config.yaml
arch: "vit"
model: "sound classifier"
dataset: "acted Russian speech (Dusha)"
train_examples: 26041
gain_aug_db: 6
time_shift_ms: 50
n_mels: 64
hop_length: 320
input: "log_mel"
spec_augment: false
win_length: 512
targets: ["emotion"]
num_classes: 4
norm: "layernorm"
norm_position: "pre"
activation: "gelu"
mlp_ratio: 4
head_dim: 16
fused_qkv: true
bias: "all"
qk_norm: true
parallel_block: false
inner_norm: false
patch_size: [16, 16]
layers: 10
width: 320
positions: "rope"
pooling: "attention"
mixing: "cutmix"
loss: "cross_entropy"
init: "kaiming_normal"
residual_init: "none"
optimizer: "adamw"
lr: 0.0011
beta1: 0.95
beta2: 0.999
eps: 1e-06
steps: 16800
batch_size: 128
epochs: 82.6
lr_schedule: "cosine"
final_lr_fraction: 0
warmup_steps: 1680
weight_decay: 0.1
Rows from block 4 of a small sound classifier, named by matrix and row number. Rows with one number belong to one neuron. Each number is 128 + 32 x the weight over its row's rms, rounded and kept within 0 to 255. All counts start at 0. Numbers have three digits each.
After each neuron's rows are labels from the 100 clips, of 14976, where the neuron reaches its highest value: "responds to" is what is common among them. Only what is clearly more common there than usual is listed. The data: acted Russian speech (Dusha). In brackets: how many of the 100, against the usual share in percent.
# fc1: MLP up (model.blocks.4.mlp.fc1.weight, 1280x320), inputs 214-319
# fc2: MLP down (model.blocks.4.mlp.fc2.weight, 320x1280, transposed), outputs 214-319

fc1.185:205158097120185078109143147130132080193070151112173102096096108112120205123119111136131121084141133155140125139174115151134123181122058113091136095083149152140159096158044154119138139132109137184116125131126080127091123153146102129099113206102156132110137135129125241172107133131101173117090162121141180079160152131118
fc2.185:136072144097123137093099142119124124118149139160133147115070135116181126117123156137148084066153176099152088114108093076170146124128111173143054141095125107125139077137100127161114163089103109158085159099179180188094144122157084144142140131054161091146151083138117139156106167118182144119145129116120137061086136107147
responds to: emotion: sad (65 vs 26.8)

fc1.238:097090140090171138086187097157146116153092106092171080173136120161107126152178138102137106156113165137145108186114119100164076122098144172135143162132083109147186127063120072110118117068078173162131153106123132170065070102160140059103187145144130170109135113102110183170108135105090139159137189135119115115125139143066
fc2.238:123115083170152137052149096117087162144102083133135167069074124134171089166116137107152176132119165116119118138114169072183121166166116150133115127081117168109096091134107076139123110163107164147136205125154123116068157120103103127120152098121138143122057112113137077135135129150104110102159123156045134136132083123117
responds to: emotion: sad (64 vs 26.8)

fc1.258:149114141078155103107094065131084151173100172171120129107100149136095156136165135126147118130169121129104086162146109184142052140119090143105158102205119039076120124155182153114123091173202124137123120115095134064116160110139142124158135099088142151170095133078131153168142070113128131088096109149199138114128169161132
fc2.258:088147165165102151127103109137114108140136121082173086092148123065099136104146109151125095096107128175105127145117146056172096140149084117149148124127161132147151103150118114138134115126130109105142146096102055152116186088134127123156131128145154143159110101090142111116136135103121088151155103175148076151114169061096
responds to: emotion: neutral (60 vs 35.9)

fc1.193:180176113143133083169158200153132175102110138150099155089114091178095126151135095152132136108139152139119124152093135169152101122107097142073178093168133112094135129117081101147170119126100108140144117106182092140138057141118137144137096139151080191204068111147106196183111123074085096118163151145200129119162119132113
fc2.193:119155116148134102129105076175148163115143178105077103146092134234109170124143115142095077068198167144102161098129111146152116155130080119151133058144144120090103128044088156107137100115095088084136139175163153135067134123113137137124155181146163110076035111141132152103173194158188054098096112144138120113139140099109
responds to: emotion: neutral (71 vs 35.9)

fc1.527:158182089123141110130115083122101148143159173128124140042124115113090123203189107136147117181134113092135129128139099139167094159069133136151125169147090121101152124138144106108100117163177130206162129139154177142133069111165108123066155116041131145096155100076136201163128101145158082176120139134126174090161137130130
fc2.527:156079114134145119116166170168126119178155136144192117103117114114112099159085093105106117151135129095132118167134130154180042111149154127101114162100143117185129074132049179116097156144132110157116102132139126108225150140142087143173124103142167095155136090114130113172117160068150176111142133112099155109136128127112
responds to: emotion: sad (61 vs 26.8)

fc1.224:114118118154140117072113148151092155119106095105138157149109173081122107115147130201160148082130154135120147176160099152068129153172100128144163117161116103132134132164188119193098108107172168148163145104134120140101130128130091138086119071088152127162122135114098166134108145146103165115178098173155102071174123179083
fc2.224:093131160146108154097114062176142066118109096095150101178122155113154084141159134159174136099121133123109158121112135126175097128070137141088171163129125174100063113128121147156135087206102150176123127108161108127114082148130121093119105087131114106116139110081072105147120135108111072102118149112147117153127137107114
responds to: emotion: sad (74 vs 26.8)

fc1.664:148139156119168177131159150135110113126144119153134118110153170128119138134173142142057091082165105104146131103158128119100167135073144122172127094148105162101120180143161144100158104127116150102141092069151141144093113171096145110135158124087131188136125080132095189145143116096079134118137124105193145103167152080109
fc2.664:072090139147139134100160104141151160156051095109108139128145088117073092098133108200135144079165103150193083151089051132121108141127123142146141149146188155123116130095192171114146162127087100121173092053122096148114167129080148089189125092176114157177148103172143115149095075148103185100171171167128145157141186060108
responds to: emotion: neutral (73 vs 35.9)

fc1.216:141106168103175087085157097139148208083097132147122132125147138158127098166145136117115139137164082110113084112100126162198082135128088108138137140097154097161143178156100137170113082157073180175139154109104134185185168139112097114092175133179138154177124124091135151141138141128137173127134150111206114073079140077106
fc2.216:099161152151109115120148203169064111166108136192102127134116131150107143123138164105077170058164171088158073120117118114138185148121071102164093119098131093115127058178101082180140147148087183122118084092060064127181138105090142121133106134165134180180159139099147137112140133130173133098121139143167168137141153104105
responds to: emotion: sad (63 vs 26.8)

fc1.423:097129107156124118089118119142135117165102162113105182083118112175135136156125127149133184140137124027178069136163140078133130159058111106170149179165152134179111138117133107119149126132108141108146134114136117120107166071093085090158197121162136200119154149145165136156144095091106148145155152132194157159158124083139
fc2.423:089137106122130173083126159170092106149107171156169153143098190077099136070129155073152089157108128093114187121122095211100066107173165140132114100136134144121153092052111153132131139102146119113110143136103168060133111128142149147136092089136146126118099154109148087174111118102163103122188143116105129111154109174154
responds to: emotion: angry (40 vs 18.6)

fc1.472:136138120144148152116101103120169130114119169118122102131128141107085162154133158172121108116170118090128140146118090109150129127093179122125114048121136174145129169104115131115200101079125170142145164129150144110114111132120191075116147123097134153112136124127090119176126083133100168174143134131159167130144114140120
fc2.472:106121124132117118132128145093137059112128136188107121109082123095095152200102135054088112091145094123096075152126147106166122122109158157152144109091122100115152142150076225098120092171108086112126136156165123142165189149130144114153179120105146153112070035159109148121163088083119142187069093070124069131105131142161
responds to: emotion: neutral (67 vs 35.9)

fc1.410:100125127129123103140109145161154099117104114105135162095126112134141140146138116157156121082189179111150143165079117149085139105136153100128103111182156098125133105115141125110149135113133198083106187110089097141129152182138110117090112187058144138167121117096114199147186125084081094097168086113114171098091184105106
fc2.410:080152107091097097163104150155135080147088092109163080161150092120138082059175152179124157103073132100116146142111158171184157079165143145105115148149153141122086101136143089145099142119110125188131106108130121122087132119136131121171188092133095130078163170104120139102056078119141147136148128076105166162116170121165
responds to: emotion: sad (94 vs 26.8)

fc1.347:139108111148110191085150121108116137179090142130104144105114122126084149165167175106118125135129124101169094153096156131174154163071131104096133102174117063071105181162089115151117147090081159105091132075109148139111110089129163055067137125107150122148117125111117100118140132116161089137157112108184162010142098162116
fc2.347:116116071062136071160066069143163116131119142152141102100085139131115015159114105118118146171125159085157137205112194142133083116092109160131132175147109117185107155087083114140110134124089109172145148149150112102153196134110083125131208084136082176120126090132129149137193166127115101089086103116056073093115113060092
responds to: emotion: positive (64 vs 18.6)

fc1.553:139138187177154138123153101134122170100121170176117185098079109105083179116179155138121141066180136105089118147184110101134182156111139136079124113157101149082088142132168096131128132113105161171177147064174132155082136117180156117115146127099166204214097123103115189172136118088170120127168095151171170116135184127069
fc2.553:110125132134117141116154192133136125156179096097206098108141118124133094139136139149177118196104140096178142171138109120156073103121157151109087155111075158151102125049162144139109109131108135155121144128129062131097056105155120094145141101101098161139138159102084145161129144139114075151151111158087071122133153133147
responds to: emotion: sad (89 vs 26.8)

fc1.574:113189099166156178170193149103112120138126045152149110120123131137106077087115130142154160069224131094132147160173128114152139174125106140147098131121169137128158098207122125093162159131132101151180125054129120093105147174150101155153134068084116162179065154129114143120107089115149131139149104099131189058114175113145
fc2.574:100137114099128129167156188141112104169104103134118129080111182134198093148140181081140165113132121085171195125115118170155068122150136185097093140134128166098161128117147189086108135131180160105163158107129121122145093117094159123163130087085144107117071150072179100089075117146110165149100096179106097152147154186110
responds to: emotion: positive (49 vs 18.6)

fc1.694:141181098112173142126121120113136118164098108147075129081121151123099150138142133239100171116120124143136098135171170081107155152143091139173079137150120142103144134197142063113160085077171113173142097120133144103066098049088089084138114113061113149126120117085136132208075133108131113157123090082127177066168170139152
fc2.694:152186116145163081159132076198094105134085081185145091048138080145130091126105102114120128129115115126097097083161129090137124104129101104184120156104176130149154119150142087156096145126143107141177133174167112147132096111071156157137152123154072132125126069103172130115135124134056202163059128097069125110109141101161
responds to: emotion: positive (39 vs 18.6)

fc1.499:139167123164125135077095147132157138153091165164085175043192170138105110093200145082146137153142118115085083113138099162135153124112163140133142090140110106110157172127139145127191107146081187159089152101140208117134121143102179156141081146116149110115104109176121155129149090162151145153167128087173123121132126133100
fc2.499:191138119123148110187117166164136101096136136102076126168131132152161147083125123127165131120116097098117154113096077175077050099141094106094176140102155140091081164101139116143151144094172085096124094067125112197113093130110073107124061100151052158125127149131126128125071090110121126131152144087155063119177078110179
responds to: emotion: neutral (63 vs 35.9)

fc1.443:126183105148136110146163064160098108136113145189134154137123090151114149168182107144173137132154102160143086142163131072186108192152132146154110109156154106131186176118098148146106162124175123135112161117130149094093148124108119122108090145175178141152081110117192124157143098085079197141100124144135152101112182129137
fc2.443:152084117106139105127111135066111159125148090124104096119132155180128133168089134101119144125153173169161119111133114109134156129141074098129152169140156156093139156127103129170143153120152122050117109151172105129124088128131121164108164139147112117099108126159087143136196147130137087151083120103148135080152095107118
responds to: emotion: neutral (72 vs 35.9)

fc1.436:114108147131169149103149157166101144175076144153097129102172147138136104127108142149121136153176105077145063154160123156090080141109130083078165120110121148146168132137140151198136065149114112124061137079113137144094120136079120098106079168083157160171072069100137144194132083126107138139125163119129149089153133123077
fc2.436:216133140112086171118168110130100121072188175127091147141121135148134147137150141046125147124103176131114162160149154115101170130093116092100132169084110086110159116097122128172100149148129138142153158170070155083163157122166132174107126191158174134150125092116125107090146182063150079127086094156136161110136064117121
responds to: emotion: neutral (63 vs 35.9)

fc1.721:213092096144107153103103149105111147143133149170125140116147121125146181205112108085098182112123139150121143187147135141105114185043103138110130122109111135147138156146141091111118089125075153126078157138132167143132102058128112122129089203091179122119169093116110186119123127099186121135140121132153148102146096089144
fc2.721:104152131126098143155164129156123157164063175069151186180094074119198055094191121136105120099143130164127078163109100209097085061188166113140110122183118174119122139107088110157178132078143093102154101132077151130097144115130099097183151153155103143123111168140094105136131141169113110101120140161106095165147116090120
responds to: emotion: positive (44 vs 18.6)

fc1.598:117140156151121156131091095150130105146069115184106081126160079147133131151172149129144138125113121121101148148156089113121137159105161082072100086143142178063090206110144177108186183175106138148105114140125072117046115191144159068131104143182130179119139154122119178138151117106086139160214125183121108095121137072082
fc2.598:100069097094121089169141131140114134115148168094145132112138108104132108088087123119209116118074155129082176126063120222132122147112085125155131136071182106224166116154080134170121111135088110167078118183142171198110148150144128170083106107120056100116137059121151118116124116161147140138137132146100144168136054150132
responds to: emotion: sad (76 vs 26.8)

fc1.26:159175118091106149088147171173101113166094097127149139174118123101123089059105148107105122132137118111085139143203159135125123141165160110120184104129120118136190139139112097126128126144134104134159171121102080078072204143103139134161109112098134131160150112111090145154058107110108110169167190148087132123137107097100
fc2.26:146154096078111140125172137134147118145112175145120171150126154153104139094097146189116107184080136146108064123129121180172071129061147204123071165103124081153182091161134086141137064130186120204152139122084142099165080108152084103153184075094140119111153115088130135149085082095105088130140101122079134102107123133102
responds to: emotion: positive (40 vs 18.6)

fc1.714:119220101125156161082146132162117126123147129087137118112169112070146177157125159143141087132114139104160102097108113130172115141132164126081152122147072175130116125147115119108119121133099133080091185118153084131150143197137151103097098090059176153109117116163144123136161108094131078132153176098108108108128165086090
fc2.714:121086108118126115149121184076186105143133107119083190130088091055108102116138127114167182106136095092126123175126102168158112092113197149176114139122133130146110131097138155088150088096124081128121143096105173135118174158132164104126100097083129138134127156143112075138073117150131169110134104137204128105118102101125
responds to: emotion: sad (55 vs 26.8)

fc1.266:118183128116150118097095049119148151157119103151162202092093136126154128083137119110129164103207178101138070145137109097119167155157085120126142089125164134140095143109125111124169163061157160127135098112137129181017161155156130181079154154091161150188160107112085160139141128146169105175173133135213180141146128089102
fc2.266:087143123122098184130151158121172136053142139119101148202130116112119121079165122142085082130092075109151148089123124157027144088145176115137032159144130088076061111136134135149120186102079104163132149103106127156087085155164098116184128160145130149132132220163150172108102150215142085100119136162070161157059141144107
responds to: emotion: angry (48 vs 18.6)

fc1.167:191188134089145123156168125176104092079084130149124075122129077189137165122158166110086106167108131108193086119183140149130105183136118096118098116166141124105136173108102139123110114173062122117139108149106108098116157090166131092150123105135166160175113117203147161126176128148132136181164160153131098117184169123169
fc2.167:143079120161152089136172094058162159147127082135146127128057183148126105184150109191155149150048161138178093065113102104106114104095107124128135150131170087135051093152123168201111171119110093050142120140124134095096089096086183150139122097134088098082138178147112098083134123127090073151106104052114021121069195164085
responds to: emotion: neutral (70 vs 35.9)

fc1.655:152172123076143148127112076121097142091124110156158178128148121120134212162125125174123107070151124160137092165188126098157077173130115113173168120113086195090147211128145136105105116123126092100187144149115104088136074126209113140123090119141119164167130140144156144157155144123064098176136168129153103090138165137146
fc2.655:137129167140107114182145079126141140043142107130146162163085195172152128097105117177138092054112122135110169099128161144140107071141113120128165141134184115091098111110103129160101139113135113125128139163140123087138061122104137129107111104169100120078099115150118139090115177127115081150050136089125084107126148141086
responds to: emotion: neutral (82 vs 35.9)

fc1.469:134130159113135128119090130181102141137202212114107145073133123079147162104148133105133144181124148117108180166084139177149152181140122102107195119139114121108117099098107053156147070144138223142177170100130142124062125181160117081067092103125189136161058141057080153105112144150168163130167116150157138124178098140125
fc2.469:125112142132069161087087136055157141150132165143097129150086132145077077135131103096138125119118197118146113169069083141122097150096099061119161124120165152103109112161104209121121123177131127109165124124094156118108145089159084110186157180114075095117125173088068109081129112128115107143108164103097127107128104196098
responds to: emotion: sad (77 vs 26.8)

fc1.64:171243147131128150088159113046113124118141117159133137107154100139158145132087157158124167127127151104143166139139148064090142154078111157156146101083137172098150136163138080131224162092139161098185142126140108156139136143194147181112092084142146147216160112126140207170118078086174152149123125145147093155195173124130
fc2.64:122110105157117119101117109090134165027162133128143133115147146091138134121169151158145155132186159087137162167119160131126165163066136095104132118099150091145138157139097161086111159099117133090157151129118116062184164106137133140048138157140090134162076136128090100124176163139165075109167113117149137128166135102133
responds to: emotion: angry (54 vs 18.6)

fc1.24:169177144162084123160124111153142169125125119161109102143133076088141138085145179081094137093088177134177156111155143117163124166126098072128131132136179172052124140157116104104099107099113167120104111092147065067150126115158109142106119119196088168153171123155061111135095125147132103172139129108157076157126132158114
fc2.24:090133140144117152129064122173196075088206185156099122158038129148148130120133092163145139137148148156104123133166153056047118141145116157150149133110098113122069091138118168148135171108067096115128136115117194141095129190119142115149138202138120101075157147156160164129166151102181167151085143127139155133118154161141
responds to: emotion: neutral (63 vs 35.9)

fc1.542:154169156148140154142145125117068131138133105122095123160182191068113155077195173123157130136197130127142112110133127134205102138086129150071182128116113152089168119183136064132105121211104183170120196109120146155101201159117119113179128112118157162093136176088170123141098152169125135092117175161147134105129109085111
fc2.542:171122149134110144160098171118111085149150180194106104152087152129095178138152136110062120073157134093138150177099146118123178150130094117141161144127167132137168106135173176183155140137188073129142071104107167140159148147098136131133115118140134188142127146104166100143088098123166169140139104156213116093177131169158
responds to: emotion: sad (66 vs 26.8)

fc1.28:143148160156181131113095109099125142150133138172083111070169115122092146156108163164162211168131115105171080143143090129083158174136077116149146099123123125128122173095147155158141141140072188113133156103145130118126155124145103129120122236172178200178120093074069135181209183068115189210125169202103138105159091132113
fc2.28:130198113104149143084198136155066102118154112108206128148116128156114144127063159096116081204113083081139165105158171162150071159166150141133134167155155098177178140090130102096132101126176139152108157168125167139140130129111099084134129105110123123114177061105138144147084114118136104155084109191120135106156109168081
responds to: emotion: neutral (84 vs 35.9)

fc1.727:173134151119170122084148062136151173097065113099127124140125169106150150101185148155166118144126139092147147134168137081156131137087108168108092094165130129142125165090147122069127112181068202130158113095154131121103175141172120108113124161158102156175109114102112127139145138090115167121129124210169110123129161126109
fc2.727:128137101126167119105126160113073092092133089174139139063051090163143150182110092147081124159152110105160083140116095089122165145086145168149177102131156145056125166160119140117161094133113106150108139162093144123064103149066115127133104095093112174112044107106084157151134132056089110195144127091089143124156097122158
responds to: emotion: sad (84 vs 26.8)

fc1.93:135127119110097150106168161149172076130108118080137140184111122103125145126160134146137096067153122120149116121059158091102166120109159072141108117145147076093170154140116111164107118130120117114162145086143127150158188093167112164144159118138122113152139165115080125154095140175106157122244165162121165142097083116059
fc2.93:108151068131165084154081103201132090182087080163077149140138085105169107183131108129107141117166180064131091060144149132096163075104094134132211101215121138129091163128099082143143145096145134078116124105165116142118136139133128086115149125147051113118135190146194146148142077193112124114126167098140135131099110095192
responds to: emotion: sad (58 vs 26.8)

fc1.225:113085144172139143109142127149113170111127115112179129125123115143121145120067154120078084128152186157157152170153153139174099223112104118131118145153121103133148166186143127159102075127142172076169135073105130156142151151145114152113061160106121126155084098133123228143139100135028083129133189126148119136179088123154
fc2.225:089093138132126107107178182152121122133093110128106120128089131117152100102130117121117133103121136081132165104152129151116097100206140134183088098121084166137076157093115134116101155119143138177063106132113151160087132170138084112133162069161186120096155189128190043108062111181173134088109059134116159162100124171130
responds to: emotion: sad (73 vs 26.8)

fc1.627:117158125087163113089136067143084177166097160105115170138148144147113143127173138092142165157115111136133094139162155129142105182080076102054144154157185148153157139148103173110129102134121133157116141146162163100145163075134100056098166117088162116101138095109073130159218104101121073134111153155124128112102155134075
fc2.627:124128098150150110098106156113142089058110104142110141105095147099127066131120108202137155179144149124139108098059099043158135086093097166179134131126148156160117148130117123180139162156073133220122121122164146223062106109044163144139170118131125101088094140153146111114132123141118127149156131134095094129096146106134
responds to: emotion: neutral (66 vs 35.9)

fc1.417:161087140191169117136067117065146124144152160118126107167121138100130145147163125127106094120147194131097112087135105073114136137078049149099159125145107104111068113140189161096152134197113211140138132099109111155038146099093163103117179186124137126162089128075087163123184100138131099113139146096178126153145160092065
fc2.417:119150135147101127104120110202101126161105122080175125147150128132129086087148143155109084132124143107117173132147137152163100108114167133092116151127073178173126104065146134135089145129119128188160097100171063085091040128152144088155132061125095131110153165121130125098090121145105137110142129131023100151090140160133
responds to: emotion: sad (65 vs 26.8)

fc1.608:098121146103187138110143132112125172151105143079115114173171067127114148195159135133135186187090081149124183167097133136176176134051094135079201155109039137203130143124152096158182102131084165166140116115150125141107119098115126114143193154126118191139110110127127176132116094096106118178142139124139123128141151131094
fc2.608:134100102123138138095132132109129074122092082108170190082109114146135075182106152114155112146186139091172136165151104138183131139132114111208133095103111136131135146127128088121113087101107162082098187095162140156141193119160125123076117163120119126123082106139133068157077144134087166131171159073125121135100113090111
responds to: emotion: sad (57 vs 26.8)

fc1.723:187115123143168067153104129113108201160165098114103091169069163138165154085166127138134116185123160157151128152125110136124146182171091122134163169124059097080107119143124117103147129166127156150156156145104197156162124144100114170173082172131174137101161091093172164168202135092128201126164104114131113074201144170118
fc2.723:078111059156160113125122113198107123132062091121134174159129116130177111180095137180104143147155139127171122110154129066161115100091094157132139136072117135156119105186178046140127080101072101161156163147116097160085129117077159160132137150193114162120064110143195173116129083097087182094143116113100139183078115093172
responds to: emotion: positive (39 vs 18.6)

fc1.32:156115158124161122124088105143112094144148128125059134115158181125098115090189134126169118113120107113142136134153128159101119121076124084118060136165154122119142114137144151041129084131171117125135134027099179132141142130175102101097077119049153125137228114137170151103154127135102150106171183142136150110161152179091
fc2.32:139142123125096089150147095143122099169144149168120093073129134193135119100159121138038166140099116157086118136150160085165150109141108139091083145116177075084171050221134142128159068189144130165101101160086153110114134127148145155144147157145123123117057076119102119138111102083154129215126118140128143141121158145095
responds to: emotion: neutral (70 vs 35.9)

fc1.705:109116135152136157105149148042145165097099151128135138132111196155092115169117126150101126120118065115106159167149143121174128131120105144127135088127093121109146116196129159129193145182120204074124131108117196123192174139169142111108166128117119126128066112135060144154106174121120112174128111125116132110117155119062
fc2.705:096143137208151126183107120158148112122085127169106125153145132160062116124188098152107146119098192149146146085091135117088156096102112110125136108169153060110130089079121137166132163120140116125146108116139088131169104068131140124147153138143099046201141186156192114053132096203154140123075155100135126154118179138137
responds to: emotion: angry (39 vs 18.6)

fc1.704:097147152152103185109161095131137195108112216081122140150178189093108170182150129103177103122141105067156198137093147142112147130062131094066163130124109075139107161103190109118123118172108170090120117102146102130134174097127118160133100131155144135132078140112092129110184120128161161118131160145120183167169096141147
fc2.704:090129162094130182198105136126137131113069090143160104130072086140101065072184102123166054167108103125140172146141131102062025068169172163105068128152139179176147106132164106147121164064140213211139093099101100128104107108164152097138109083114115153143117193163144130044076191114093138111097134153055109144112159109144
responds to: emotion: sad (65 vs 26.8)

fc1.424:125132137177194120123122118123101139115133143105136150116155164075157146148125132118097123140220190119139138135120119095141088168059131153132153080135078174148110135110177102149115092156085193162164192098130137083126134124152154106115173177041121127156115102104080120144096103118146113130200169176144147108169131129110
fc2.424:084105162140135171119145161133163193135121133146114133110133063151117108137159150158143212179109048109138149177092085123118076090121137116174084104140092172108095145142141188148116154104096163169139101073103118203086100154109127115113127104081133153135145165172139146057063164178077140074135103153106136140124167126129
responds to: emotion: sad (71 vs 26.8)

fc1.571:121143165101086103103114124103075137131190103136145122105136170145085102101151095029160175038136114133111135135106103074143075134177113096102078122088112131128113199128141146144145162124134083122085103124129134150125151121159116157157140144172211149124138141128134135119151155125133185173078117131178119136196136119140
fc2.571:076056107126117102098102128099176150128063113154123169142155119076125128170108116110135110158113131089094141130069080176097163099099170113145109113102197109104109166106154104157114148084123157188106137118127142135100101133123187113195196109121171127099128076146086133138084168119107111085123085156073121140116126139122
responds to: emotion: neutral (62 vs 35.9)

fc1.200:131093128150150135096168120115126124133129102058112162100110127104138071114179130114072090124148103119162149103111139171172152149161139114148194149140105111160111119189158114105134125197164169140146127173129131126080181135168113149161135148176120159203135128145107161161186132150138132099167184146143135159144144114042
fc2.200:161130105084094112110095087120131136132120155134120152171098118124171137135131091141084085159100135116098087091091126128091123103095126202121155131145148134169119128113169100097135122122131124149151121140145191131108144115090109096165128100179112118106131150136183143093130116103092180119119127072083071154126104158120
responds to: emotion: sad (84 vs 26.8)

fc1.273:136111152115163179173116090135121073156123160136124153074152129184122125169110169125134157127164118090135126163098111134199093143127136106106116117067102184121114177138107107168160164203129177061083144187156109130114124146148085135110169205038155168080092097159120151082159175072105083118140215132104113045145077065075
fc2.273:105098071116145153124114125125148150150110163094065141196147083120118138158138118167166165177079172091124080125098161188122106112065138185157153152171159057119086158154089134091142076134100158047075073110105149132176159077096082142124138145146136099129194121123116100094124134134142093132124192138182117137085069123138
responds to: emotion: positive (41 vs 18.6)

fc1.617:178175153052119116141108123151060202123125135140095080156126139112082136126062084169091149102204128099091080149156141129151146144120093093088183148149141116094179153101114122166068144117127118112127146103137130129139114110062133157107144094077109137198097063087125174138135139148122125097153134079160164087127224110125
fc2.617:160138136090122086110067123160099166136176104208102060105145173106140198122085135115171081092158124127159145085151081073122113134191113086072165089174151146111117145130060137109158136117114128076138126142137088114131182124105159191113148154138146130135130086140100133114201126135129043157114144075098180105115124078139
responds to: emotion: neutral (60 vs 35.9)

fc1.4:132153117130173143049135165191127135179116134139073091081109131102091156175107141149147171091144121095141154148227152165201133182122107163156174087126125155118114142178130042123165082095152090179093133134097180160081137120093191167108171105050141161115137100158132137181115090144115141133170091150106143101155127077167
fc2.4:156172115114106092182145099126091124131149158108108148197130137152141100074072148130124151181094151158114102151155133158065116100147098120134106182139173116144179103158156174127155104174162051139109142121042158156129125156102082150195034160147121040147154135108110135169113094118100094153150114114069118109106086182121
responds to: emotion: angry (45 vs 18.6)

fc1.251:157161133146131113052128145166130144106137093096113091064096100096111099124134112147099110118154155177181130199116146101135128173128125097130128154112131138144158158154170123153149151132125180145215123105118073103075162104133092134109106123107144161138130120120095147166096125132118152142151138162146160116180090141097
fc2.251:096092121079129123094113141124157120147044109139118129148110096127145067153131109117143136141088161072136102120064075124119111079093154117143200096092119124123083178111113151094138140077100147087147166128167178118117172108072128111136199101188100109061169084140194117166134117117087131121161145117112127108111120122145
responds to: emotion: sad (63 vs 26.8)

fc1.230:138168100158118119066176172104097185161125085078096162114113176097144170121095158150119138156153122083165152204130060131111146171145111104144118082094120120157080163154166143110153145159040194128129121096155105140044178114134133174117110114100178176136169149181132155143138130107156135166255165127183152109150086136060
fc2.230:134094096196082180082160163071142136130145125205134143150147146121120116106143118149138089076166192122105115186140126071114081151110095110178160120092139139116141150159101127127109143135133107076158157104101121180135177123161096068085108115196159181153123154091091065164118139121102185097220114213101166147133107131093
responds to: emotion: sad (84 vs 26.8)

fc1.179:160127095054167113089145179112149132163094097142112151128157178147069133117137176141101138084167149127127131140169157122229152098108149113157040118169097103103159170216100120122127144160156171129170105106118130143172125060093085101138107120135157138112115115126018161153094095159119110132129160045166105110136159087099
fc2.179:139110098172092161119103210148123167107160114091125105130097124133108151137166082152149148109113164152127182080075133047172152089150127170109104195102077105157137034086181140092137091106091158074150137126122158151101114087099140132125115152124127066145104177218159095115109127164148147138140080156119105140118140181161
responds to: emotion: angry (39 vs 18.6)

fc1.6:154114102149079119111125148117096155149143111161128131056157109198088180195118143100016126101173116109127151121120143110123102149065115087089091091137124113155175156164064116127132118150106155103106089132201082147137148135162044140104110132127141165149110158083132101194129160176158071090072123158171124122132074090115
fc2.6:109158073141144103163073122170130117163136081181139154124083050098177102097098143147113146183164117056126128095149116118106115141133129109136142187109190147168061118097135079074127118137105078174148133176122139082160205169087151135094172132133106157106186150127135133182137111114109141121166084119074142072203105118133
responds to: emotion: sad (57 vs 26.8)

fc1.691:114099097069183117135150144104110169146149139098137160153162177130143123102075183145141179177131120093137104113180093224087071133126113121088150096160132076211133152118123132089119159168133083143075120086118128128070119139154102132093132124127123160136177145140093164137170131162144144060137114141149100096115092128115
fc2.691:115101173155064164153118117171165147099183172117116129107185086084148106110178136128088122065107105146133138111148098118068195091185129137111170125104155159082089063168128151190105134099085148147119092068135077137109146108177139171136099145143193108166109203152111114097104160159178145098157147118131170196071143144125
responds to: emotion: neutral (64 vs 35.9)